{
  "model": "class-conditioned image diffusion model",
  "dataset": "microscope photos of single blood and bone marrow cells",
  "train_examples": 97085,
  "image_size": 48,
  "horizontal_flip": true,
  "conditioning": "class",
  "arch": "dit",
  "objective": "edm",
  "cond_dim": 256,
  "targets": ["smear"],
  "num_classes": 2,
  "cond_dropout": 0.1,
  "norm": "rmsnorm",
  "hidden_act": "swiglu",
  "mlp_ratio": 2.67,
  "head_dim": 64,
  "fused_qkv": false,
  "qk_norm": false,
  "inner_norm": false,
  "kv_group_size": 2,
  "patch_size": [6, 6],
  "layers": 10,
  "width": 160,
  "positions": "sincos",
  "optimizer": "nadamw",
  "learning_rate": 0.00085,
  "beta1": 0.9,
  "beta2": 0.999,
  "eps": 1e-06,
  "max_grad_norm": 5.0,
  "l1_shrink": 0.003,
  "max_steps": 9600,
  "batch_size": 128,
  "epochs": 12.7,
  "lr_schedule": "wsd",
  "decay_fraction": 0.4,
  "final_lr_fraction": 0,
  "warmup_steps": 480,
  "weight_decay": 0.1
}
Rows from block 3, named by matrix and row number. Each number is 200 + 20 x the weight over its row's rms, rounded and kept within 0 to 999. All counts start at 0.
# ada: adaLN modulation (shift, scale and gate of each sublayer stacked) (model.blocks.3.ada.weight, 960x256), inputs 156-207
ada.637,205,196,200,201,191,200,202,217,200,199,147,200,205,187,172,200,193,200,202,200,180,200,200,200,200,202,200,200,200,200,194,178,173,200,206,210,200,168,198,200,199,200,200,215,200,200,204,189,200,185,201,187
ada.638,164,178,200,187,196,200,200,202,200,179,172,200,200,219,163,200,179,200,202,175,199,200,200,200,212,174,200,200,200,200,201,193,198,200,181,211,200,171,200,203,200,200,199,257,200,200,197,194,212,194,214,165
ada.639,200,200,197,200,200,200,201,199,200,196,174,200,199,177,169,200,205,200,200,199,171,200,208,200,200,202,200,200,200,193,197,178,148,200,200,221,199,187,197,200,194,200,200,222,199,200,259,151,203,178,210,212
ada.640,188,222,211,248,202,209,184,190,201,171,213,174,180,192,236,197,223,202,206,172,198,194,191,192,221,232,207,195,194,206,231,176,220,203,181,173,205,174,181,221,183,198,199,256,209,201,216,183,206,202,163,216
ada.641,195,234,203,250,200,202,193,188,206,177,218,183,180,181,231,201,222,200,200,164,177,198,195,200,207,230,217,200,194,198,219,173,203,197,179,175,208,171,176,216,169,194,192,274,200,201,231,170,208,204,168,217
ada.642,187,227,219,250,199,201,188,183,207,156,219,178,181,194,236,212,223,197,201,164,198,198,200,200,217,228,204,196,194,203,234,181,199,202,169,171,201,167,167,207,172,188,197,250,200,196,224,175,202,203,160,215
ada.643,217,200,200,199,196,192,203,197,200,197,178,207,194,198,193,200,219,188,203,195,171,201,200,200,199,201,206,215,203,196,185,173,179,200,199,207,201,201,201,212,196,200,200,282,184,200,256,183,201,199,205,210
ada.644,215,203,200,165,200,174,200,193,200,198,188,222,200,181,126,200,170,200,200,194,194,200,200,174,201,218,200,211,203,206,189,196,198,201,209,191,200,191,189,200,185,202,195,192,200,199,161,205,193,235,200,146
ada.645,228,222,200,193,201,200,199,192,200,196,183,200,200,207,214,200,215,200,200,201,184,192,200,193,199,206,200,200,196,200,206,200,200,194,195,188,200,202,201,200,198,200,200,158,200,200,200,207,185,213,195,204
ada.646,201,169,200,210,200,201,199,234,200,190,158,199,200,241,210,200,217,200,200,195,202,200,198,200,200,196,200,200,215,200,213,185,200,200,194,187,200,200,207,200,228,200,200,206,200,200,155,200,201,220,194,118
ada.647,178,212,201,247,200,200,194,182,203,186,239,189,189,204,259,200,217,200,200,174,200,200,199,195,203,201,200,200,200,203,223,200,216,200,168,188,200,193,192,200,198,200,200,274,199,199,211,197,202,200,180,217
ada.648,217,229,195,242,200,208,199,169,200,194,212,200,197,157,236,200,243,200,200,208,198,200,200,200,200,215,199,200,199,200,205,199,200,200,200,189,200,202,186,200,178,200,199,206,199,200,231,173,173,163,179,239
ada.649,199,179,200,129,200,200,215,199,200,209,205,214,201,218,167,200,173,200,200,224,200,200,200,200,190,159,200,200,202,200,190,202,200,200,200,239,200,201,217,189,230,200,200,148,200,200,179,221,193,200,253,201
ada.650,232,231,200,214,200,200,199,184,200,200,202,200,200,172,222,200,244,200,200,202,200,200,200,200,199,230,200,200,200,199,202,198,201,200,200,188,200,201,200,200,196,200,200,184,200,200,219,196,182,200,191,230
ada.651,218,209,200,172,200,200,214,192,200,202,191,200,200,182,202,201,205,200,200,224,214,200,200,200,196,199,188,200,210,203,200,199,200,200,200,203,200,199,227,179,229,203,202,132,200,211,201,244,195,201,220,201
ada.652,225,195,200,170,200,200,199,194,200,216,210,216,200,194,207,201,213,200,200,223,204,200,200,200,184,204,200,200,200,200,193,200,201,200,218,198,200,225,199,184,210,200,200,119,200,200,182,200,200,204,212,213
ada.653,214,206,200,158,200,200,200,199,200,223,206,208,200,197,213,200,203,200,200,219,200,200,200,200,178,202,199,200,200,194,191,200,200,200,200,203,200,203,205,170,212,200,207,102,200,200,193,200,194,203,208,207
ada.654,196,246,200,266,200,200,187,157,200,196,246,190,198,163,266,200,243,200,200,190,199,199,200,200,200,232,200,200,194,199,218,200,201,200,190,175,200,198,179,200,177,200,200,245,200,199,239,180,200,197,165,249
ada.655,206,203,200,164,200,200,200,201,200,215,212,200,200,202,209,200,195,200,200,218,200,200,200,200,188,196,200,200,200,198,200,206,205,200,200,198,200,217,201,187,209,200,200,120,200,200,178,212,199,207,201,201
ada.656,199,200,200,164,200,200,200,192,200,227,233,217,200,200,210,200,189,200,200,247,236,200,200,200,193,191,185,200,200,201,196,234,214,200,226,197,200,234,203,188,216,207,210,125,200,200,181,218,188,207,208,210
ada.657,229,206,200,188,200,200,200,195,200,214,202,205,200,190,196,200,205,200,200,221,200,185,200,200,186,211,200,200,200,200,200,200,200,196,210,195,200,199,199,183,198,200,204,120,200,200,192,199,178,216,199,201
ada.658,210,213,200,172,200,200,200,189,200,227,210,212,201,192,211,200,200,200,200,236,205,195,200,200,179,208,191,200,200,200,193,217,200,200,216,198,200,211,200,172,204,200,209,118,200,200,196,206,178,200,201,218
ada.659,207,206,200,149,200,200,200,194,200,211,204,213,200,203,205,200,196,200,200,223,212,200,200,200,199,202,200,200,200,200,195,213,200,200,204,200,200,210,211,185,218,200,200,101,200,200,176,224,193,216,212,206
ada.660,200,200,200,167,200,197,200,200,200,211,222,209,200,211,215,200,200,199,200,214,200,200,200,200,196,186,198,200,200,200,200,220,205,200,200,200,200,232,201,195,213,200,200,131,200,200,172,206,199,200,208,203
ada.661,225,212,213,220,200,211,180,200,200,186,200,188,200,201,216,200,223,200,195,181,200,162,196,200,200,206,202,191,169,210,230,200,211,200,194,173,227,201,172,193,191,200,200,190,200,200,171,209,197,227,175,202
ada.662,206,189,200,150,200,200,200,201,200,222,212,202,200,202,192,200,203,200,200,208,204,200,200,200,200,198,200,200,200,200,189,207,200,200,207,203,200,223,206,190,214,200,200,127,200,200,177,201,200,223,218,201
ada.663,200,203,200,161,200,200,200,195,200,226,215,210,200,200,212,200,201,200,200,225,210,200,200,200,182,201,197,200,200,200,194,211,201,200,209,198,200,229,209,182,208,201,200,141,200,200,191,201,188,207,207,203
ada.664,207,199,200,186,200,200,199,198,200,207,226,200,200,198,210,200,204,200,200,202,211,200,200,200,196,201,199,200,200,200,200,208,208,200,200,197,200,222,199,191,200,200,200,156,200,200,178,205,200,210,197,202
ada.665,200,213,200,219,200,199,199,177,200,199,233,200,186,159,223,200,222,200,200,191,200,200,200,200,200,216,200,200,200,200,201,200,200,200,199,186,200,199,188,200,184,200,200,219,200,200,223,192,201,199,189,212
ada.666,211,189,200,175,201,200,200,196,200,215,237,211,200,198,202,201,200,199,200,239,223,200,200,200,194,196,188,200,200,200,200,222,201,200,216,199,202,235,200,181,205,200,200,98,203,200,182,199,194,200,209,210
ada.667,214,200,200,167,200,200,200,197,200,214,198,215,200,200,189,200,198,200,200,252,205,200,200,200,191,199,191,200,200,200,200,210,200,200,218,203,200,221,202,200,201,200,200,98,200,200,190,203,182,200,208,202
ada.668,214,189,200,182,200,200,200,198,200,220,219,203,200,209,218,200,207,200,200,220,223,200,200,200,189,177,183,200,200,200,197,227,219,200,200,200,200,229,213,179,235,200,200,144,200,200,171,231,190,199,209,202
ada.669,194,224,200,205,200,200,199,194,200,228,207,200,200,201,254,200,192,200,200,204,209,200,200,200,176,203,186,200,200,200,202,205,222,200,199,193,200,198,200,188,206,200,219,221,202,200,197,230,185,200,192,203
ada.670,201,222,200,162,200,200,203,188,200,207,200,208,200,210,207,200,181,200,200,213,220,200,200,200,196,188,196,200,200,201,201,226,222,200,199,204,200,203,217,187,217,200,203,143,200,200,178,240,187,209,217,204
ada.671,205,205,200,170,200,200,200,200,200,213,214,217,200,203,206,200,198,200,200,227,213,196,200,200,188,200,197,200,200,200,195,221,206,200,216,199,202,225,200,188,211,200,204,85,200,200,176,208,190,200,203,204
ada.672,226,201,200,160,200,200,200,201,200,218,199,211,200,195,178,200,199,200,200,222,200,192,200,200,182,202,200,200,200,200,198,200,200,200,211,200,200,203,200,183,200,200,205,120,200,200,179,202,193,208,205,199
ada.673,232,183,200,172,200,200,200,202,200,228,202,222,200,204,204,200,201,200,200,247,213,200,200,200,177,201,193,200,200,200,197,202,200,200,236,198,200,223,204,187,213,200,202,89,200,200,154,211,180,211,200,188
ada.674,200,231,200,157,200,200,202,174,200,217,219,214,200,184,167,200,166,200,200,224,200,199,200,200,200,211,200,200,200,201,190,232,200,200,212,201,200,198,200,200,197,200,204,152,200,200,207,208,186,201,210,228
ada.675,207,242,200,218,200,200,198,171,200,200,222,199,200,184,244,200,210,200,200,208,200,200,200,200,200,218,200,200,200,200,203,200,203,200,201,191,200,212,200,200,199,200,200,179,200,200,220,202,191,199,185,256
ada.676,199,201,200,159,200,197,200,194,200,225,203,216,202,213,197,200,181,200,200,214,219,200,200,200,190,193,200,200,200,200,193,227,207,200,207,199,200,210,213,179,226,200,200,145,200,200,178,240,195,218,214,200
ada.677,192,247,203,220,200,200,195,159,200,196,238,190,191,181,245,200,225,200,200,184,200,200,200,200,200,215,204,200,193,200,204,200,205,200,169,185,204,199,197,200,188,200,200,222,200,198,224,200,203,200,183,237
ada.678,236,202,200,183,205,200,200,198,200,201,201,200,200,193,199,200,204,200,200,223,200,187,200,200,190,201,200,200,200,200,200,200,200,199,203,198,200,216,195,187,200,200,200,115,200,200,179,201,190,204,199,201
ada.679,175,228,200,248,200,200,191,169,200,190,230,188,191,177,236,200,225,200,200,172,185,202,200,200,212,218,206,200,200,189,209,190,196,196,182,192,200,177,183,213,176,200,199,283,197,198,247,170,217,185,174,239
ada.680,188,230,203,252,200,202,188,186,203,161,215,179,185,175,231,205,225,200,201,167,182,200,196,199,223,233,207,176,182,204,224,176,206,195,179,177,203,173,173,220,168,199,201,263,200,195,227,163,206,199,162,213
ada.681,188,224,210,243,199,206,182,185,204,167,220,182,188,178,221,199,219,198,202,163,180,189,189,200,215,237,222,196,178,201,217,180,201,193,185,166,204,166,172,223,168,194,197,250,202,200,229,170,221,203,164,216
ada.682,208,219,214,235,200,207,181,198,200,172,198,175,181,180,215,194,229,200,201,165,176,184,194,197,205,228,215,192,198,201,218,162,199,190,175,172,205,169,172,204,173,201,196,234,199,203,203,165,200,221,168,179
ada.683,199,215,219,223,200,202,190,214,200,173,203,189,197,200,217,200,203,195,199,171,200,174,180,198,207,222,212,198,191,207,216,179,212,195,191,167,216,174,190,205,192,198,198,227,203,200,189,202,210,243,174,186
ada.684,196,202,200,233,193,201,191,188,203,170,203,185,182,199,204,202,208,199,196,162,176,199,200,193,231,203,203,196,194,204,202,195,201,204,172,182,194,175,178,215,182,200,187,269,198,200,202,175,223,201,188,168
ada.685,197,244,207,252,209,200,195,175,199,185,227,190,199,176,240,201,227,194,198,186,200,182,200,203,198,253,205,201,200,200,214,189,202,194,198,164,199,183,177,203,172,200,200,233,200,200,230,182,200,208,160,222
ada.686,199,245,206,247,202,200,194,174,201,175,233,191,193,192,238,200,220,198,199,169,200,194,188,194,205,229,204,199,200,205,218,198,202,200,179,165,200,182,181,205,172,201,200,259,199,200,221,197,196,215,162,220
ada.687,201,202,200,166,200,200,200,197,200,200,191,200,200,239,194,200,173,200,200,200,200,200,200,200,200,152,200,201,200,213,203,211,203,200,197,197,200,201,213,200,210,200,200,194,200,200,165,251,188,205,214,158
ada.688,234,236,200,198,200,200,200,185,200,217,191,207,204,165,189,200,201,200,200,236,191,195,214,200,183,238,200,207,200,190,190,200,177,200,234,192,200,200,200,199,188,206,202,154,201,200,216,202,175,192,193,218
ada.689,194,246,200,235,204,218,200,156,199,198,239,200,200,192,259,200,217,200,200,198,200,200,200,200,200,218,200,200,200,201,206,205,205,200,196,187,200,196,198,200,196,200,201,225,199,200,221,205,197,201,181,251
ada.690,204,176,191,154,200,200,220,201,200,200,186,201,202,205,156,200,192,219,200,207,200,200,208,200,200,132,200,200,200,200,196,199,199,206,200,261,194,206,220,200,211,200,204,185,200,200,195,200,200,164,260,195
ada.691,213,189,199,168,200,200,206,192,200,223,208,218,209,187,190,203,206,200,200,248,207,200,200,200,200,206,193,200,205,200,190,200,198,200,237,206,200,210,209,200,210,200,200,118,200,205,200,200,200,200,211,213
ada.692,212,218,200,173,200,200,200,184,200,207,211,218,200,184,200,202,203,200,200,245,208,200,200,200,200,213,197,200,207,200,192,212,200,200,220,200,200,217,198,197,197,200,200,126,200,200,210,198,172,201,211,223
ada.693,214,210,197,157,200,200,212,186,199,201,172,209,204,176,129,200,200,200,200,226,188,200,216,200,197,205,200,200,200,199,185,199,158,200,219,234,195,200,201,197,197,210,200,163,200,200,215,192,197,193,233,215