Weights of a small class-conditioned image diffusion model.
Training: nadamw at rate 0.00085, batches of 128.
Data: trained on microscope photos of single blood and bone marrow cells, 97085 training examples, 12.7 epochs.
Rows from block 5 of a small class-conditioned image diffusion model, named by matrix and row number. Rows with one number belong to one neuron. Each number is 128 + 24 x the weight over its row's rms, rounded and kept within 0 to 255. All counts start at 0. Numbers have three digits each.
Before each neuron's rows are labels from the 100 images, of 14976 (inputs lightly noised), where the neuron reaches its largest size: "strongest on" is what is common among them. Only what is clearly more common there than usual is listed. The data: microscope photos of single blood and bone marrow cells. In brackets: how many of the 100.
# gate: MLP gate (model.blocks.5.mlp.gate.weight, 416x160), inputs 80-159
# fc1: MLP up (model.blocks.5.mlp.fc1.weight, 416x160), inputs 80-159
# fc2: MLP down (model.blocks.5.mlp.fc2.weight, 160x416, transposed), outputs 80-159

strongest on: smear: peripheral blood (83)
gate.366:123160137142091105150136068149144161128086152112135155148133113091117107119148121102128174154140136157123130107126131134116085136123151133140166136107112108118119092120116121120107107100102104087123080091103087082130122123127088106066101145
fc1.366:127088131185144112111112095119132137147076134118128086134126128116150058115124176127113130124124129108128137121155150154073108061095127128122105134155137099119149124121128133105115154097115119123145128112130134119134117144121160144144142120
fc2.366:126101127098128107101119164130125127093093124113131141123126142138151116139125163067128102129136142113115137116126117119172131191156122124142130133137131127119114133129118125136126099164133102157134148131170121181149155174123115113128133142

strongest on: cell type: artefact (26)
gate.260:151131179123073132023152111159149129188129131164125144136144141111182153127123046151127131140130111127160104109123110134161130112105165116145130095100116094162114126122150089129117133164168126126128128130126172130146118118139140107137127128
fc1.260:141179167110122132117080147127120081126128098116138082074127145096128144117151079123124105089148122123146108183066097092133127139123131147132099118091127107124141148104114116083096082131075118103098111115078131118128096096115112100110113091
fc2.260:105094216143093132057136090116119163144145119138134127125100126126148145109129051141126130126154137134184154153111103149123133126162148147157090103096130129121126087112124136099114121136106134131140128129124150157138172119135105123160123106

strongest on: smear: peripheral blood (62)
gate.396:134136132112138097115145153131136122145138124118124125134150112090132119118117106119162153052094106112167135093137153153118117163152114148076132111132117169139097095141112113113112139126108120089122099077110072113140171153112162120165121120
fc1.396:128168137112138123120145160129142045087140122098140115161141103096135120135153118145174169065125122128138144117160168142142133165128133122164125121144106142129116119142121118093145138107122145120147121140131126126124137132128163136172179139
fc2.396:147148141099123109143124119125080117108137125114114152126125135116122154106124131138147129203133092120106115125124093130139131172118150153159151090151147147145151129110101130138179140186096129168092150097133203149101108143135153138177143123

strongest on: smear: peripheral blood (98)
gate.151:126116128099066130108116084132115135126140092170173156149135107132126114126100165104119132133111144170123050121138130150112171105145157120122117124122062139116107144129129129114112137142181144166140124130124135098115127144140127109084123151
fc1.151:180105121165159113168198109134121131098126162112129142152143150217115120149128068103157100150181112142108151114136174105100090118169131152159144143126116109107115112126131112123123186134112106113133113154131111133135111070146107150115119120
fc2.151:132165151112054172128125119134120162110106189128089108127124164116120081082178109141098109151128125123112054111143144137114146138130138164155091145137097142118108158136172144095124131133078134137128209115132130134132124128138167162150122134

strongest on: smear: peripheral blood (87)
gate.392:133126116119048149110094099086137136149103111113146128146170103094129035127130099073154141116145094134110135076158104108161134131141131106128099140156110127095121124091103124108148128124094103128160130128119143128088125149135126133121129157
fc1.392:106127131130145134127074121126141100119114128131192129126142114095122029123112134102162141093140097145095160101171107088127183086136120088148123153130116129081140123114120122104145127111077106160131101119123128131078116141146123126113142162
fc2.392:121074102141227129104099119100127130180086113110120147112073153125122105141139151117143109142106131151146142155105102118145130135101094099127152125131151133130114129108145114102124141103128122112125112146124112109107115141136157105131121090

strongest on: smear: peripheral blood (38)
gate.135:048202132099122121157083149146120130104130160139152130106097143121122189103134165157100141139115134143130096190146154131149144135085142153121128111124137111131122106077129123119104119124154104098106089120106104120077123108101134113125126118
fc1.135:126143121115142121111123133159143129137110141167131125105149113075147148153135131134101142131151128152150161124105141160129126112116140138138136096096126106089101090094134088144085159104135115121094093154089146114124113103136153160150137098
fc2.135:055159113138141125188142149139142082108137170150135129140126138141126186164137125123131129123115084104134131147162164089107138139159114137113122131135121138146137133096139167135136124123095124130107029165141132111137127114086097088138142127

strongest on: cell type: segmented neutrophil (51)
gate.72:160115121129134120119140160127122072153121106177165127100117154117112126145114153155133146124107125114165154134160142116120096119152154118115122138054111108131134077125123053126092112115140121119121112118106151129114096140120153156122141105
fc1.72:125111128122151120087123177128100070129106129155157126104132089104131107157118139180103105103111124099139163118146169100085128126154131100094131148119112113144107126087131095115087140130109115118123130123111135129105104129131152144128130119
fc2.72:122135106114111119138149117128132125104138153091138138122147175076108161147121111172098131141137121086121092154151127125076135117175103137144155129093116100185128097139144096129165161133102142129106163158153136133126127104095142083186109125

strongest on: smear: peripheral blood (49)
gate.394:122108099170164135159089121125137086186134163091147085127094131125084132132177131128111121153153165115112126129149122118220119142133134136097079130103144115153127132136111138150114143132130128117103121102098125133132091123150134136127149179
fc1.394:144110145106136127121123151142109201152118121137143119118084117163124104129105114149110130187128126128056132173130175122128127120153099094130144145113139129122119164134147159147143161177183146143151115188158143139127179122157142173127144180
fc2.394:128137132149112155133130114117130106095134098085130133126159133126113139123208125145128150152114119110140108136117137159201128139139153123135162137125120125132184125130154117133168130144138115123124127100121156131117085115104126113150157100

strongest on: smear: peripheral blood (97)
gate.202:127170145114132108134117148109130140087096118122181126112126095109133105129118147087158148141158134131164137130126149119123115070218146154153146128143118128155131094141098136081138134138133111117124106072112092144103133114120106115106160131
fc1.202:139141088148173121135127154102166126065081160169203109138130092126129142102135128103122110155116161092133140166129151102153155130118153080137110147160145115151131127119134119094158156135121161146129140122128128135102183126120132142094139119
fc2.202:137087129120177112127149112155138078176107141145147135129103147114112130132125120109161131125158141127170140138135124112106118091214119107075125179105107162098148085105162103143137123155134091136157114142059101069095152152115107107129136132

strongest on: smear: peripheral blood (99)
gate.280:110166030149101128105116095108158124093093157100157139121127117144127141110139187162108125114164116138149150072115099096155110093129137116137145144120121147140119126085146087139126101118072128118135116113154112125130106116122107117101132112
fc1.280:113123100100197095123124127173113103124113132114110157127128150083111138181126145068187126133105109085142162159108113050100098136067155074145111145137111120169138123077114131099142149144122122117136109115149112121124145106130139117120139114
fc2.280:102127120160102114133134143125136166116159148093163133083082138154145116113108096145094110103082130137139149144147076154090087114147128115160123127182145122104161138140164154109095134119109118143100102113133131139143136172130091115120147143

strongest on: smear: peripheral blood (57)
gate.242:096145072184123133155154132128123127111114187128158179150145168167090138127144055122145133133137121138131126071129151138154131161160110152121135154144116146121137130146123092140086122131148155138138129119127119149099134068104155104118141105
fc1.242:136110157109167109070095153141102113148147156166144106105095124129106143169084096114145117133127151105127099115136131117132105114130150115104120155091113130124124090146092116121130117129115127134125130114076099139111139080135116124120101126
fc2.242:119127087108120114153126110125145116145124127114147144128110125153147188194139126154141081116122124179153148131124122130102151099099122103124153145140121105121143114190141135133115100128151114101145032134163128147129113132122167140127103137

strongest on: cell type: segmented neutrophil (43)
gate.155:136143155143170109139125125116105147126139158168119124143143187124145114159076145145155146123106126124139099138138129144124079118160132144137122097079122098104107105127095128131127108119149119127102127132093147139118137111106101126128109069
fc1.155:103129128125078135138127113152171127141127146126175108151128105114107151108138083127113130123131097107104132106150125129158139182108135122164088188127150193137103123144119128099063120120117113078114132133138112111112145090107158110106121165
fc2.155:157138178120130152156124101096134101145151114144149131127128169099121120125131138110106143091130079096103150142116191161115128088130144141135117167115118183157104084143149151128094095118099144138116124154169114149139108143103146135150128064

strongest on: cell type: erythroblast (41)
gate.358:125103168161124127099113153131117121128177128131137091125097158147125121123127168117144129100155113129120141125165098076126115114098123165174102146107125093071139125093125083131134160136113134140100095104093133128118110097116102121120127103
fc1.358:118117137166120096182096101121110114110101156107118135106174092128144071112120088111145116151164118137132121117107082157096151147132142059075158106152148109084125127139120128110136107131094105129160136126134156125166144121111131141137128133
fc2.358:132082254140180134151149114156115150177136124122105129109121120135128129135097107120136118147091161111130120152159150141153120103112100147144116090072144120107140095093106164134151114148155114126139134128107142122135106126133105148118139127

strongest on: cell type: lymphocyte (35)
gate.6:118115121145159122131164132181138159160162112122175074096112198123157138125122107148093107125116121125106093130125123102144141111121105201155094158088148109128136162158142145141118124129139130158129128146133173150084115135099129143126101124
fc1.6:096126085132106164180101085110166124093112141123099133110114072160161170126131126151098090153128156107137129153087119126128123140145198109099098147131145128135118170143132109121121114149122102134124128173155128148127147096155112128117128140
fc2.6:197154210079161128126146153138121108090104108120100124116108151146110101126126110127114152151105080118122112101120107138176149142121059143143117150100108143117174099120159129145125123113143118134136130171141158172147135141129119141126147145

strongest on: smear: peripheral blood (96)
gate.99:114124087118175135189075153122139136134098143096123167144132110147080116145143124142165122140131138128100135110120132086084115126132168075127071147118095176111162095111102115104153133088131118094170135128157145098132133112111127126115137121
fc1.99:155123119129089177117127112084117158136107161132104142103108125162114125114108086145101102117157078124106168134115098135140078094149101122100125102132115144130124152158161131116142121131084120118114151128145126133127091134127114161165104114
fc2.99:038091182127144130197136099143154093081138115130120148147154092141139150164145199130158186106158119080104140097103128138111078116160125147129109124099134163117169087139100103127137101131143132114113110131134111149128127123102101136145125116

strongest on: cell type: promyelocyte (26)
gate.10:128155173105110118127103124122135123159105128127105167137134113083150082091132159143074089125131162144146128163103096092070163195150135106121130070080149108142115134128118115092143095090090115142124110118136111085142118151126103112123113079
fc1.10:144107149179128121099138122157123099150119167105140129089123133145122126127113070161181151144136094128130127114111153209129071111111154177139130163116117144128125124103108137129102154140132132103114133127115082153111141108130160136121115154
fc2.10:112116163109131145111092128107134140127162139164152121137136110175134114142135121136173131128128170091126138148135114129152121119155154162142141166077153148128129110132102123107121159106090130130129135158125124111099127154084143084149154135

strongest on: cell type: artefact (30)
gate.400:174130110134109160079137069106129150167108096129095147143154091120173138118133117122132149175119132121151131111121153173043120130075141094118101102126113161128104113127102122129100117100139124117156132149102132147191126128131144116136156108
fc1.400:095135146134141105146132142167112107133155095091139136089111165134091132138096192130126116133112122103126133140155135083140140112103146159124128158052110113140099131128103102160176121149147110147120118105164094110118124134124108126115110139
fc2.400:145170105143134121039137124123169137189134108093121126155092154134116150078100098124123101122140142159091128139140120179144110122160141149163108129101120123105167121106140132106076154086077114160152122137120083098148086093130141089140124108

strongest on: smear: peripheral blood (100)
gate.276:117094105173123142135145101109126127159117096136120110126150135159154114100142112128132126121112145128160128132107116143093152110102161079111135115157115185162151159173123195127168133128095152096136170165155103141142124150102099131131149128
fc1.276:120174129143153128108101154139152128122116127105185120125123136143136103112139211112126091151124132138122117130093137153163175075144171215177106129142103143129168120110130125160118132129122130158128088159109134172126151131133157128128135132
fc2.276:111120128105131124161164150132147115157137144131178101164107151125124159148138125119156115108109123116115138121104150149165145097168073126093103173102180161156132114138135142124158113074073145109116149159160089143144133098113158114128139154

strongest on: cell type: erythroblast (32)
gate.311:120128160127073113115163149137102132133151134097059143139094160164113096100133090143111111162111139133123121156145111147157078122165122181141115148162127103124146109095126167130134156162108132140119119085129153109095116137079111106130098126
fc1.311:128118090138082138075114146076158214170156123121138112116113181144127102092178122136097136135120120153153145112168104135194164162062106148128095130133128132122107113117133128162133132118108156147124149131138137165120122164128120136168158115
fc2.311:070116068125153138096171149179128085104129153123093125138124125150106130155088186126123134105140136119126125141130131137123072119170088113086131173139102166105094127126137139116140116128163137134079144163151124118170138110134144112137127100

strongest on: smear: peripheral blood (77); cell type: myeloblast (41)
gate.327:123063131108155129086139123107107151133110095101108133111153115107163127138091120144091092169120095112104095147130137155127193163100130088043119132138131133134123133127124104138137122136112113161124122126125154128146146117101109127159088134
fc1.327:113126154119136115142133127157149082083100134166225071118121188114068179160127139153136132113114095128114133130117104086143126122155097165157045143145109090164132120088127140123137126130107133117127113148091112113110116139128125098117140129
fc2.327:074049158164163124126142114119145141091126122173149122151173146134166120110120161139153153125126104135119121141110129061111100057116122088087138121100126109115109103113130173167133134139130127136150137139127127135136124123112128157103143123

strongest on: cell type: erythroblast (39)
gate.116:138208186146130173133133116165163149111104101124151107133127142145074165103146150123159111164140151131113137125152166096071185120066124114138124115094105134145144135101131124171112116111119138121146102127131100140115176112129164132114152173
fc1.116:109116121121152111146058131163123079148124119135128098134108131108060068149110083127142109151108194126098118196155093103102114167161136118099141169152108113105096125121152122121135132137157130115132095095143101104122136119086106083130119121
fc2.116:137144158119113139087162140115158130076156196126112113164157085109169136094127107103131119156166087132151111112095103125124060150168132148161124120136124114158118134070151142138125143126168151098129098133095114129134106122099177162121137107

strongest on: cell type: segmented neutrophil (44)
gate.16:149130139116125126111140129136119073074141103083155140171111139116099109129154122107115133092128099105177110140154150139133102147126163131099107119092103089117106053125119048128099116119125129095107119129096138101120118133119119136150131082
fc1.16:123128128141053129126130071125125110150094127145126106099153108131123161112136140113100100134157138151118133127113106119100090160160108123126128114146098149107099159105097132099117122102115101129120143099117093115110103100103119080042086155
fc2.16:131154186134128099161087149088135121069108096134127148129102127124134064125070100114140121176117131129124148107138136102130108079134154135089104127155139147119120098164148218129156127151123121154080121129133143114135139167148122151145112151

strongest on: cell type: lymphocyte (45)
gate.187:126149157123130092111122157086103121121180141091130178098087153146138152182108114147115139104143095167132116096095105150172115128139118110105108107107132129098115072069124098129129129089115119102124116144130120093112095073143102152115133100
fc1.187:107106125109133084125159150089124145140165159125151088119136155153171155183051131165107160103105090133150140126085121205173162075141133133152129105119160124132112107123145132129140126131127124148126131137145170136142118110191140138127116126
fc2.187:123151108144116112123125142129129087157137161060105145098188107115137152079151106133089107130106145194161160128171131107121098137134131128137101121128131114109125121123107103127147093152142135142130109146142153154129178112117138117095164149

strongest on: smear: peripheral blood (37)
gate.181:107111134139091122134151139124152082063123146126131125130099132132117130136118109125162134134103149124130143146142099130156138125111122123157099115082087069104109092093084107094137105089088116108090091082106094109083096115110105074092122120
fc1.181:091038166142131095091177110131123151160154103124137146127151143121153093131086162163113166185132120134130165084124129158127165124097101140103136121114124145129135123141149158128135129129147135108135122103104082127128129169087165100100114126
fc2.181:093035113112149155128131122189158129125134124127111176096112106149146097142137196155116132118128146125098095143168128131113113140128101122136118130121105158121157102110139127107138093103130123155099127132095160098116131154119124107137109170

strongest on: cell type: segmented neutrophil (58); smear: peripheral blood (51)
gate.217:140104098088137150135121112111135121115125133165154135138141142100075105141122114150126113138175079131135172124123150132133086136120140119130130117090129158121067179091114134107071094155181126107108094090151099142116127131155134166115101076
fc1.217:125110139157154119134116186147131123115142126129134100073160118132181119156103118131127114129134126090114107142113147126146137132141141112128142174145180130139118123130152128153149134170120149168125096122158171141146161135136120126158144170
fc2.217:126129150134149151134134116128128153108109113151163092133106144112093175141125153102135075091136149124170162085140149154104101139122136134116126122180148103094121123094161140130125102145129160128135172180099080140137127132119155103151145126